A small multi-label image tagger, trained from scratch.
Model: norm layernorm, activation gelu, patch size [4, 4], width 128.
Training: muon at rate 0.0056, batches of 128.
Data: trained on aerial photos of the United States (SatlasPretrain), 101725 training examples, 18.4 epochs.
Rows from block 2 of a small multi-label image tagger, named by matrix and row number. Rows with one number belong to one neuron. Each number is 128 + 32 x the weight over its row's rms, rounded and kept within 0 to 255. All counts start at 0. Numbers have three digits each. After the name is the row's rms in percent of the matrix's.
After each neuron's rows are labels from the 100 images, of 14976, where the neuron reaches its highest value: "responds to" is what is common among them. Only what is clearly more common there than usual is listed. The data: aerial photos of the United States (SatlasPretrain). In brackets: how many of the 100.
# fc1: MLP up (model.blocks.2.mlp.fc1.weight, 384x128), inputs 64-127
# fc2: MLP down (model.blocks.2.mlp.fc2.weight, 128x384, transposed), outputs 64-127

fc1.307 128:140158152057088154119150077131119137109143095131096207130137100146096152142179113068155086097120126107117136114121167098125115137192124161080096115137135119135128174210195126111187071175096150
fc2.307 121:095166175089167143158143162100187123116132184094170102098149095118157171062164115147174156158180176112129098087125062093096119136119148091155092117095149120099174091154154078124110143138157111
responds to: crop field (60)

fc1.343 113:162150190131114131152178144138065113126107152209118130118092120157078123131124153052116186160176189164153126128111113153124084083166164062130096152104156074135121050081094094122153109111080113
fc2.343 109:168138060141113081113127103091184152096159083139141095128141099119132143111105128135156171078162118088127130192107108114093071149130118165087154107113114165085110168192152171133114157168158131
responds to: building (88)

fc1.81 051:124157157084117075142098136125131133145137122129148133142137160114140138110062132138095122131195126136223150130124139135079045105054140129163141105144108066150148102144154070129180110150198115
fc2.81 046:068072118131130137123089116131104129098118182143118157150186078093095118134203141118105122113098186165125144151199066181070099137145192132089099139153190171162128145107135166149071090093118141
responds to: building (78)

fc1.75 116:142066200174127108133073196156113100203144126155137080128161153147116139080122115070105104150069150074084133119101120164114077186137095163159173173146124146109131100138144111113117160089120130
fc2.75 125:134173061137108148162147118152169079112095115127157089117127175073092105108083091099140126135184181140138161127100150121145128057147099101080072201074129126143195142094166202130135128149131230
responds to: building (100)

fc1.185 098:105095114175139139124147150082124146089130149093127143135105116158096070183164115169122074141166138097134142122164117124038081123181101117176139115079082151149063118127092111128104202175059136
fc2.185 102:153126143128122125105156154160139098132176143111088119120134090112103162072069140134173148148140149160121139127164145157152079133140123148106103129207103073105079102152201134135172174162087067
responds to: building (96)

fc1.52 040:161148157103151157121135094187123099131204112132088113171140146064099111161076165148082156158134148122170159122118096138125102166105078147135101109125169128174100098147124184138120143083120121
fc2.52 045:149160096153089130133138094101083109130113126136151180090199098123057149156125065131140123126192138129100101123172104151127078102108169082147079121082103163181105107115149086147136143107119191
responds to: building (95)

fc1.192 111:132182083118186185105120140115173135096121098147189134101180119164163116141061179146151111131107105118150124114125123059165120151169097136090157133126142062108129098107145096148126124117159083
fc2.192 113:145149151135147159051110116133082169118121136121105154124159129194142143113167167092109109101106127136157143092133159132120065181167168161138107136169111099161186115117068136132211100116143138
responds to: river (29)

fc1.195 094:130142153135141103152131084119137087156103182120133078104158116082091128141136125099112079143101094111125125175178112127130136159069080161145106120115123124108124109150200065083142157124102195
fc2.195 108:182063156099120115088153093185079171108146124153088154115148190089230107120162113148154167099142129068135106149112151131106105146140180147115151125118073178114140119100155169100129126093096129
responds to: river (28)

fc1.69 057:105136171099186075168093145155103071124146141134151136167089105103119077185146121164117119094122135121143141134119126126134100159114155152164114131139132146149078129146159151206148130151106135
fc2.69 063:138127071179098105092154090097129133145135115078109139036179124113099121124094118150112131160105125158138148084116135167108141104113159114168109184118096115161108109153078107057119117139106132
responds to: building (91)

fc1.364 095:098188199156135149114089151128088102148138081149105154102099170073119164107073087081140089121082081082070173169098126146156075146164110094144117142212084138120122126147128089061149169129138111
fc2.364 112:132078114080127158173138150134188188126128161140082125149180124186176137134105130093096190114142156114153151125102159119133135108142141141114118040118117120130107074144098084217108130187042153
responds to: building (94)

fc1.71 083:111167073133144089164122069105107104153107109128189092109122125048145066047127125102149134095143089126121181158101121149126098126193147070089135113172127089114121134119179081175169167111126115
fc2.71 071:094154119089128154152138181170142100195160129137099097139162079149196139081119112075121203168080140116109138109150101128104098114139163123112116092153145097131092104064100149171133033142130150
responds to: building (86)

fc1.371 129:163140174092160139164109054154150168154148113090119173082151162114102146151174086141104061101119148113125118160127094102131060114100107097086179094122063068119160123109183138120190128139071129
fc2.371 153:120107132120142150121159182129119187139084193105101178115211105051151179088135098127116110088112095108101091077124119124093124106097191156150126103134122138115163097090131133086128138147157127
responds to: crop field (83)

fc1.328 070:087179159171179162149147168128117095158150125119092112072205142080093092113139177162120133123146128195119132070167119130076103100080033053097098144123102135135097132117118106161131138102124119
fc2.328 086:136142099131139098154102130068154148158129165139143157074095116122114132082015109152175142102133101172177124105110158162137159128139160135168153096121149157102093120087121150186133109091061116
responds to: park (30)

fc1.294 092:144141198150106118096086140070157123141151155139106136168129181146120120158116070107148147101108088158173174177118134121097213137154101117114169109085136087161091102135066134132110113166167058
fc2.294 101:175138111086169130159165057125134123120152135139144095111132158153101135090189164145108114111142122138121170158124111088147133153116146115102119117137099114124143086064109102115120144128126219
responds to: railway (44)

fc1.297 096:134126135108143146125084143134096053130130097114104132144167128186155124169107090117129140109069122107146115133128109119151076147175135119137135149107135180141146148139133143176148142144117123
fc2.297 091:123105128146141142132153137120153155138105126143108093142192109139105134101158094149143136142185103148121159128105161105102125084158093129132112130109105101133180093121184102108150152155094149
responds to: building (98)

fc1.9 082:157115141079142132107121127069115106129093114120103137122141143179090108125076135141178170127149106150118072140137109123105125142183107128093107119135110113114197122132074145181155112149171111
fc2.9 093:106127172155135013111120146148127131096139111119122111109067114098164131187186169086123082051138147171139135124154107113122119149065186123149137100179171127092108109121120083134112155106112154
responds to: river (40)

fc1.233 098:104147152120104154134168175136089138102118106082192071127176135166131126106136100134181110046121179153126092092112118129148135114120147126182121113122088173091117135186094167116131140100063104
fc2.233 110:139101130197150141075153040154158112156098166167099122167110144083099138061098096143120145106114122081107136184141170143134118179137130113106146144125140089145088129076173125084184065087190095
responds to: crop field (62)

fc1.317 114:125141181079120117112175095124158161124086178157102108138126105123182153115159120133116103025124169123084151149117084095110076103127124083080180093110066107107150117092169082143183140207178135
fc2.317 122:151116129107120160096150124115141159152124042118081138167152109071101152075090135145094146113089154095140130105123125149159099109149124157143107111151154126148135113106215151090123117113119117
responds to: crop field (35)

fc1.359 112:101171184172199136166146176143113096115099157130154122105171122081154073145161124166101132133169141137129125114176119104071120134107068080114061157120085156112064168099106138124171139093151112
fc2.359 134:129162107116128072192117097115179133137143174116163162128100121104085138087046095127130119077112138146173159132125120181165194156163113132159142118099166157122117142082135075135100106086054124
responds to: park (26)

fc1.124 125:073133091102098122105223156121097094101121125131079145094170131076136111133102115172137152139132142139134120112070085094107052162173160067117124137149089103133172106168080158159127108104139119
fc2.124 117:189146165068114174124047049112135136089096191131118121133148144111101107135180079152148132079066156133133151123180105137153122157087087120165096112124109149116136131096193134098113092085178141
responds to: crop field (43)

fc1.352 079:160195111112165153118070154136159109153157100146109169203113137120111118131103163089096132108153115139086129189109067142135140079131133133169127072092123113179140155179098149174127130127085067
fc2.352 082:155095121129134103178132157125093160073148097131077158063161152147113156121103167121116120116085103161151097099066128142119180119073151177172149103146102135161143089118169112192110107081147117
responds to: railway (25)

fc1.282 107:117120192202177183147178146096101135107128091113115101081164167139180105087132117132087138106159143145116142098141156135106138089158072083116155166084164114051087154121153104163132122135122140
fc2.282 115:164094144139120129153164091187109126152173110111103115093107134153137108128091162179188089199125108178107137147102200119148074119111120118106142134176148164104112164117089093150083130104066181
responds to: park (25)

fc1.112 092:171134172154158132139050114093120133157142115158149085157115140126114136139088069106107137068155070099200124128181167108120130182183084071117166104135187145121097115135112086077129113139138133
fc2.112 118:070138053109145111188124093117131116159146162115143096109117108095116135173152107158123084126145082246168156130117070083142100123123120114205101143142162039184137146113157087111123112128131168
responds to: railway (30)

fc1.379 084:140115138086061147105122101122135130134053178122156179146129117142146109087137161128147157128112126122152143142103092137123076126119140094105141125042094163153163134096095123193124080093134158
fc2.379 083:126133147134171097105134102148146105113098112117104099094142141120173091136177059112127162144132140118179121142117123130081080106141136146156135127166141117121106130193068121140107196089138169
responds to: building (92)

fc1.367 140:121138131111163172121124144126066125119149161150084155148126149155079108136176075123157151114108144123142141185118109108126170073163163135086124140154149108108087163125196147129150058101120144
fc2.367 126:148173159148155125136107141144166153162074105141143123121146127103144109069101121154159100051169156124106107091152062100118097170124109062108126106139131137067170145199143126133161130143104146
responds to: crop field (52)