python train.py --arch="vit" --model="multi-label image tagger" --dataset="aerial photos of the United States (SatlasPretrain)" --train_examples=101725 --image_size=40 --crop_scale_min=0.7 --horizontal_flip=true --translate=0.06 --norm="layernorm" --norm_position="pre" --hidden_act="gelu" --mlp_ratio=3 --head_dim=64 --fused_qkv=true --bias="all" --qk_norm=true --parallel_block=false --dropout=0.1 --inner_norm=false --drop_path=0.05 --patch_size=[4, 4] --conv_stem=false --layers=6 --width=128 --positions="rope" --pooling="mean" --num_labels=7 --mixing="mixup" --init="trunc_normal_002" --residual_init="scaled_by_depth" --optimizer="muon" --muon_scale="match_rms_adamw" --learning_rate=0.0056 --momentum=0.9 --nesterov=true --orthogonalizer="newton_schulz_5" --adamw_lr_other_params=0.00079 --max_grad_norm=1.0 --cautious_weight_decay=true --max_steps=14600 --batch_size=128 --epochs=18.4 --lr_schedule="cosine" --final_lr_fraction=0 --warmup_steps=1460 --weight_decay=0.02 --adamw_weight_decay_other_params=0.01
Rows from block 3 of a small multi-label image tagger, named by matrix and row number. Rows with one number belong to one neuron. Each number is 500 + 50 x the weight over its row's rms, rounded and kept within 0 to 999. All counts start at 0. Numbers have three digits each.
After each neuron's rows are labels from the 100 images, of 14976, where the neuron reaches its highest value: "top examples" is what is common among them. Only what is clearly more common there than usual is listed. The data: aerial photos of the United States (SatlasPretrain). In brackets: how many of the 100, against the usual share in percent.
# fc1: MLP up (model.blocks.3.mlp.fc1.weight, 384x128), inputs 64-127
# fc2: MLP down (model.blocks.3.mlp.fc2.weight, 128x384, transposed), outputs 64-127

fc1.374:507487430533480559438469502474473495480538453494532439470536545476499397530447487447465553385484604442493565512446496550514540432520452474574483443536425511542510538536367486437499559528459552
fc2.374:517536473559521544575476501466461415524538385534491527478492462512473446504521406453566540564474560526541582589505537430465446451491586422534487505518500482457573455442560572561525496501491527
top examples: building (97 vs 41.5)

fc1.241:551623567464532541529505532465525448540466470517543480549450504501488508467456603515493424501484538491531547569469475485495452576434471481408526525611429577416503445506559676561441503462434472
fc2.241:499466456499482596584429505609458525492458505426457534497577421452568434578494431494503582514517575463504539461470532520431469543425487540594493531514572425506526546496500456512465483542496497
top examples: building (85 vs 41.5)

fc1.341:455513574665481568523484648489413586513510452463512540440540435545491447463549516592522522521502548489541513484457413491494523484549463526514516529472515437525459479516470485469572473485468421
fc2.341:505497507489504531541509405647513598526459511458545546430534473503538598526435495564476490466523478652538563438501455548438514487418455418576520579539535553547489493477546477524516483413406520
top examples: river (42 vs 2.7)

fc1.11:512558451561564528459529536455365535475459430518523526512494380512472563453449551523457488433461540429478490531521451504474529535541431521395513517522485457496531481536462552578465499556515550
fc2.11:531527583475524394419528479548526536532532488476519425418524604480574568471610573424499552452478594560564530489509548522402458520443500507563514529585487519490483514495558490433517475463415424
top examples: river (45 vs 2.7)

fc1.29:519428560601621642526485494540522506474602462417501540471512572450537453500473569538493405538458483529447531488456512480466543425480583398536531481441468533486519437511402374518468427493464505
fc2.29:480495470549466493542450451548505556543555473461534515588505542455523548487516481559557522422433437530468515444493471432460504496443471550499385424456497525580534578520533468459563502560517465
top examples: building (67 vs 41.5)

fc1.73:537460569452551450409633555426523540524502431439445452468444572494532461551473484498566418484438576476492534482432523615468452501571477517523548487502568532570529487458484510450423509512499472
fc2.73:486582517577500537508451534507450483507478483559484459480445466343527639515427559506475605415540484558512584515530429517528536534421462478553427564417492458499450428486658498461473498485459447
top examples: river (32 vs 2.7)

fc1.151:473522505428540474412487555447536445431592418624564438569391531394509545502461443505535496642474494515513508561491505459537499526489499454458526556440464509468451489464460553522500520510535457
fc2.151:514566530529589525515513508502438550480532535519424566502514508451433489458430552572509476492535450499453527596443551603539444576519463568513490510363532484508483526493451436450465542426490509
top examples: building (85 vs 41.5)

fc1.339:475547477588509541459545509517456489456493470471533517493580520505600442606559542520580391515489496462569552469509553446569549499495473516480525383416530538490508475454431534479456435409624550
fc2.339:441454485464576382578519384532546457515544455455531513542530521523517502520440553505442514596427533464476580476565492492467503432521546549462542569474493467473435519519460490466474506528560387
top examples: building (85 vs 41.5)

fc1.171:515477474552595494465454466445484490512513473580544523455437477595548444541481425519565490392462492481607532438471434448414433495486446536442455533487536523483539484543506444516499527597439571
fc2.171:475568561440485490443535546518498501477455542535462562506523478574587572454560524531496478490492532567537490451525564529438412514491529515410523424556494531537506440546455533612543384530511391
top examples: river (45 vs 2.7)

fc1.233:560450501552496480517464549493510430481594540572502574430545554467554482542415494510563480464537591442517521524542513462393434505390533468515596485485521455489466460509554514559542482453445485
fc2.233:390454498434557490493442475557483526469468584400507577462626576551491469527500489489605543520436502498584454471482465519531482532549471503514474539563508504506542517494382547495493493540408469
top examples: railway (48 vs 3.1)

fc1.251:476498549404618463537478491501426479555545551458551486457441524550576577545471384490482547515501582452523480573551527478488502470518381527497472482474495447559505498545572492523543423603444506
fc2.251:580485447417513514475496474535431518525455509547473557473443515479472535584455414461511488504398531543516498472513566478588515595451579522553481437447462578527516480549478542508420470545509492
top examples: park (31 vs 5.3)

fc1.246:402495602495529437468450550497455555449532494514545468544473430559432477477510492454519514533341559431633458538459470467582528499523498464382515475470459476539498551533559516538521478443485523
fc2.246:528403459586535496349494499473491426386433426523579588486464485498525483379452490549449438449407493544514548542500488435501462442490537488484600494562510515546492443571541540505429513508477526
top examples: river (25 vs 2.7)

fc1.113:499547549483439603450519473350488490510506538527563539529534451450505534541544428444536505473587501573507491502500507494436468535517487587506431462550460403457516528559514523508515558499512479
fc2.113:482475481475609520571541427506543422468524579526550499477556465518488477476503438426446470509569485518395524454453397456582540450549424446425507487420355434495563555479549520490571515501559596
top examples: crop field (76 vs 8.8)

fc1.45:491485537482499512556523528515466466551498618559502543439488510506500471509353453528442526420519624465541367558521545458492530566546425494495538502599418463540442495425430441521531430481498534
fc2.45:507469453516463560529519459441488502465496552530515627487438518561544556476320491392553542473476565549377556444561462566502489496579481432465532479563601486570498480545471456546492507490478530
top examples: park (26 vs 5.3)

fc1.184:378554578633523487570552514541513463472486475503494536441533498486498488442492540513508469476525504501396603487509505449362482471512434408492463483475512525510348549463451442440591514514486466
fc2.184:496475546556580502527455444485454501539474557466545588468452485503467514501386482547491473434499461558632471497576487655510542593519505532493561489470504498474492507417487522545507435386488516
top examples: park (33 vs 5.3)

fc1.8:521507487439539467465520562473486613424543514532540501426508540469492508507555604466526539477481552558608476391521452591532462573492460477564504537500532541530502391436406492438508414399473455
fc2.8:555514560510569557470478515556492500525530526519511582532506541500571514473537489534401463399548431476381497534586460444511564548512486484411557585423480494493514400546494512531530471509529577
top examples: river (48 vs 2.7)

fc1.13:487509456494483579562532570448461490498436479453514567530492467481493497502478473533503473566564529524588423489403485421381470529473490502453561462468549485472404449503473420541525638483543575
fc2.13:530442494585439491485501540501664500539475446471530452496537529468481431535386490482432480626504492473501624504573547476545419483579541509436517527537534494529497515489606569452535418505477503
top examples: building (98 vs 41.5)

fc1.19:484575600491487494440494497417487476488426452468523503549523539427532444552578483508474506600522435517503526557507476454546502567553510371475515468564489525402436531506618424547589478546444583
fc2.19:559474592423557539399539476506519590496510520528494472480497558434535460445481525400483474458558532504529512395529481496438490550494435557494526479546486578519561487503451466396579464449449478
top examples: river (27 vs 2.7)

fc1.297:626572576546460435506502481497445524637471488599507404551497528511551429512472506514535429519469470452483507527465574564428478520596438441480482449444558394486459488565427552502541493540498419
fc2.297:527453498508513530497521523533508446447507610487582507514525441513447528501494433550501513440446418564486593479530451490505520457520497476582558561519523465480525486500533468471503554532449531
top examples: railway (37 vs 3.1)

fc1.136:563550588585434505555558437469420425475544467531606558551473504397494485558518546475480453485537527452521506598505512488462443538626485552487432471419499442506523491516394427437497521479443479
fc2.136:541485485472449586488430546596584547604513477453437454454506529685544433453489458496439460471565502488449474461534466485528495480564506503505491382542510475482410505579580486504498558573386535
top examples: railway (46 vs 3.1)

fc1.156:532545546479428470565541489533513547505551463453610588493546481390477560524555504488489431445474547526544577473485472454528468401555543600504473461484533439526406494515491534432533505487471495
fc2.156:554525580464508512508490520431479484510534492503443441402500492512501472507541518570519481434494491458478479505462483474565508459561485417487446370488552441434508486452561552570495533537556537
top examples: crop field (47 vs 8.8)

fc1.263:462585485428552488404496446489446613558478472494542537506556425556427436489626410520579475503451606483510470524492509440512501502526490469496488517487475475463478486543575545453508497459458544
fc2.263:490586526491588527565442536485504409484517597527620575548541559399499535432564495484536495526558553553410459477465444453476470556529361495599483468515415549501550498416544408460491497502561544
top examples: crop field (52 vs 8.8)