Rows from block 2, named by matrix and row number. Rows with one number belong to one attention dimension. Each number is 128 + 32 x the weight over its row's rms, rounded and kept within 0 to 255. All counts start at 0. Numbers have three digits each. After the name is the row's rms in percent of the matrix's.
# v: attention query, key and value (stacked) (model.blocks.2.attn.qkv.weight, 384x128, the v third), inputs 64-127
# proj: attention output (model.blocks.2.attn.proj.weight, 128x128, transposed), outputs 64-127
v.0 083:068101109141139118145107153085075101105103118113153192099095137159140113102128097085139166148080078066147114156165086123180122122070110143141151047146105098144117115142101148103118173054170106
v.1 092:144168137145134145125159140101069107084157137149143063169066103103166156131085112145104125114120132040090173113191182150150088124119097129105167184143164108091093103137155140143125170102122181
v.2 086:137137149085170148112126148114075125126146137061142120112072111106157128163116172171130120145119200051112129128118094076096117103110116135090149126150132194113089070158147127112200138156090103
v.3 077:115115126176133128224186127119050129146110080140170117132098119149110119117138127136161142080100138114078134142170157155183182089143111106143074149186119086068082104098070148108077129124130109
v.4 093:120233093120124130113144155063177143129129138138091136155121201143161112098132106143170147124113122132118119112124071085119098151082069095117054137151140121143141128150121144091032139144134099
v.5 121:123124112078113109076121176131143101114185160126114179113146169139182136104136141107126099112102141135152059113099114093115160169142143115106117123086099106172154218121200046152133092121178171
v.6 096:166158112135177127101135145114123129095155057115118146114143145044159096152129145134144064165160117121066083147071120118129106129087143167163143122184103161125131140096189141081183145143143144
v.7 088:122117087047114119134087139162165071098127163097143181143095092106093060223113164145108149118122137104148111144182117119129097134147142169105143162143098085169145114138129142193152122126189168
v.8 088:130112144132146178146135117154138153148144183108124107114099110161121148142144133138128170120159148116142110122106096112111127090097093071094182122107172169139138049153108145145147112144049112
v.9 082:139107099145061099103075073165136146176181100109156190068170166172142078132133097077134131126171171154125129141129102162132135121160110084140151134063081177140165160049157129063145140120129159
v.10 091:132121133219138166150114181111138129111121118126087118118156103130197213080109071190136136163126142148158163076148164135139123096116112117091180181097131129131136127092109088094127090149075064
v.11 090:098119127182168145136133124137133143092087091168087133157148139112145141074076064152118132104158056129113164147161168131145103092144175160152106098057090100141138110174123149117086120119115067
v.12 108:085162102063094100103156094056125123110141168102104187151115086133095089122164138109154104054141155148114128133181147106108140193124121073138093112147132135144094118166117163184123104090140148
v.13 096:135158103145090134138068098103156083171156125116157165080123163108109075140119117130129145091105122167114130136182121147151127114199122139132079126074119122163166117128176055180084176186166107
v.112 126:151188083139100154114123137094151110103142192131177097126074152083137135147165056184046169148178140175100108091166116150136129162117170119138140158117142064130156120163115108183151148105091131
v.113 110:135076104098113081152108104145115076166129170126120170104149158094090129151108133079112146088143103108111140115099074168235133088140140109123122139115130106130217146133129121121077220078118131
v.114 101:125090156131133094105158099170170112203128134123131137058201171116142126135077149145132171151107085070164140147117107068120082127121076172115088110148090180200142109175047160105124094088110073
v.115 107:169123158117138212163159170119151108115175135112078153182145104139111067119067168153144125089082180127129089123124109138149133155141086119104089174118117166102181136131178086080134165162052088
v.116 107:157063166104093094092168138133161142145142190142179061117196139117154129093150118119144107148149083137080121127116134151087126078119102158169118111155110165145045114143104130154100101094189088
v.117 105:152148174103155142099092032156156110171110166137124140084081164175139114063152132118106081125112046116102166129122136163116106153142126092147186125157165093135119136118130157110127181128144129
v.118 101:139084141112098166099112166041176154144177182097152089134136094149086129096094081131098138165100165173208143163166133129134060134112115147128190145171109097170175088171081133132043145086132105
v.119 102:206143114153161073120128071167118124173104124158083138064148173153077118087137172155123169126117035084083117109139112108137165099142148141099087118133134147149105168112110124099159201150111130
v.120 123:127110082145138112084088167121105176116184103143144120108128116171156142175139140136145090169053159166164150131120122134141106115186113149151105132166101164174079087133071154113092051122189122
v.121 094:132120141105150144177165136114156127156102156154106078106112116139097088090157204142090189089141115108122116079111124052118133067119109191173134074155122177167083164126122077115067131093022150
v.122 132:102113148073089157149155195157152147100157175181121071137146086141102122144142172103148072147091184120150118115110143117082146109168194161111182077137118104118080115105143075187168085085112098
v.123 108:152108143143129138054161119115159137133124099169136114117132126128115161142105137115103186119105131121119131121151118156089076132130129148187135150135141163093104143160158174112085150125127158
v.124 099:148143154099076182106121117146147106090139123106172161151087067143180130164143164124075096147120196135087173116113074089180101190152148102126130171159181143096152113094121107115126097111087083
v.125 111:031170037085149097196118117149098137127068160087126192138133107114153120163155119098133061104182086154118134068090164123125140122104104075125121170130145111133139136087136133121182133114156167
v.126 098:114097111159125144112138159184177156117110177170147095113162108133132139117180161062115141161140125139101096115172133042067190073136136151123121079119098150175047156100090073177111100089142090
v.127 107:189130151082031131110105130157126062144111175122141138116178149129137124140104121140089150152101109140158088127132129174178124084139101135100153143114146118094181111150140109123143156065050130
proj.0 080:149144162060109169116173214139155120121139092158146160148141098165100102151154137111096142141146172077167147125090079140068132131124126096056157123116108179162129110112139117096127139124121161
proj.1 099:170158101159122091136124145126215152182082132147093129126179103205155068109097144135148111113167132119130111060109101129133089136135140089122122151065114095125106132139118128169163120112136112
proj.2 099:144115116166112117099094148140176118101075076157074152134181145148116083100161108139085139150104054186099123134105140151119091114101130074122121139121152070139154152126168150154141160092116119
proj.3 075:145151088067192126104162094103164133130150122107058103157127136154148134140132161058108133154157109059151097125089105070084130132144129138135189135081146160184116132116158168149124159130181140
proj.4 088:128132107165103134137062128087114164113164122158152175108147080119103138150216148114134101085119123173139112061118126181129137081135108212130167097107135116053126117136109107129171076089087108
proj.5 124:170161176198105106147097110183125165108134081153115130139168151124106153108122125129105148114166098173110126100139079129118163098153118125129153142142101108161135077131092043059169126081116114
proj.6 108:140122127134080167120101122145142174094107144147147151066089122085099114114089029083149172056099071180144089177171130181159098119143133101080092101120185108093092137158125138175104160150128132
proj.7 093:179091225151096157157163143118144099137092066147106042127155127145146099106136109122080126131137161176128120138139096142102117110123187069124120118072169122143129152146138115076130145063095113
proj.8 089:073120071097123119070133165127127097128110084143111155140167166100166142095173161170131086166107110133114161111125179111165144084107183133161066121161071091152170168113098171155140127108127145
proj.9 085:172107140093147215097145167140067132051133155121102093090118151112060170158122144157131171153085138149148116180131164100113188136133095123133135050162129087154115122120064126085121125125124163
proj.10 085:053120104113151109134092153126131144121127157140144167166159163085119071160154133119137135161136138140074103085101094113164154083093154151156139161107061135099139111133108132168134148116190181
proj.11 090:137075146096096118158100122080132141160160133089183140164148127144094125191137085071127103156099105148102083136129072102132139181108070121113190204151142146121110084078097106112126147121176195
proj.12 109:198120167168098140141090092161154165132180139118124058108155151144142154091138144111053137128123141119158146127163132167090117142075160125074168137095119126162123131109128059089075124098110075
proj.13 095:146152199109163150161133159173116113098131130123096059112066082131137161128153189136150132189151169139142141107122153085136165111146112106152183081126178116121107190121071114063151119056100191
proj.112 113:065119122138150126199140140152100080160110123183116171105135063093074102093145122051172114102159199113133156101124114103102155099133123131136067133135073076148076158102126121160148077146129152
proj.113 106:074136166214139222092067146123145144125119147129100137159096171136164160089146097146129130169132164098167143134152155014117154093089154120083102106120160160153143107139102084135135115120153172
proj.114 094:133119126126122092149103155158133139072169149094095151210163123125147125158147157114147101127142093148136156121092109142169112183091178081170133107132198094057164130117152081096129192072141111
proj.115 113:070147098113166185146111130244115155104187137141127145083140129094112163078143165090143146065138127128134099100143150112087147150103104175131106097146106150133125117130113177101145014132143133
proj.116 113:106185127133147041147093158096118108136122144131072120205063112142143072169095108166137091138100093144130123108119118135150123140188167068149103100150190066131156126120115129122151185135136101
proj.117 094:190087146096108122078099134113133181134127089111132099162134110122143205137123122182098139091136107133115105122198113123168145097172160124106144079144126139155138162152081058128140188157147107
proj.118 097:156156097098146168147107136133115097135126155174178149111111090078099095143184170104166143104155046116149166086145159145133155163128138110120082087119184106103123134145040086123160151136073111
proj.119 101:134084161109142103077109127157157137146181064102135110148168110150135196159063102144128095156138158127152119135192120140158112153126181070101135156123104169082159129113140097120068165101193096
proj.120 127:147097105075108158135151079082138097107114137109118102136118097142127134134158131154103180123121032162206168172133148109120107103135130140169217093055172133115129162104149131109169162097099119
proj.121 088:108162130210120117134101147153099116134138163072137131120103116106163134169122135146152083120162100135107119107114171151173138171064165071137106153117115104090162078130138143153177184147163112
proj.122 132:139161123106132127181163072139136071147116106085143105115120080173169122152119094176146159096142083183136131089088156095155067114160081104168144182089106119132089141144121207155128147126144104
proj.123 112:147117139099122124121151130120160123098156158101128096126080168197109053182133152110120069132150101076062107133108137127120155168138149104091091116114116189105148117141107184112091150113165113
proj.124 096:156155125161080102146154150099067153130127121147092095109116166153080139156174175132104117093132146194072116097128103134103119134056083160130184034111070088143103121113131133119141081211162162
proj.125 109:073080139171155132103153145119184091147156130125143109131104149078133159118105118175140127159084171118131127128177118111119083121142157185158091145157092106152133150186195034111145080125105102
proj.126 096:112112158129111075164171103089105053160129096088089065152093095093148118119113077173156135119120097176140123099071116164167153159080185110176157149121198073147119154115172146120121217108166150
proj.127 105:116164099156189145140133122144137169076141101155074090150142117145082144146114110142144078129129203125158107135178091104081124204129103052107125063119137073155177115131087173068132076135141109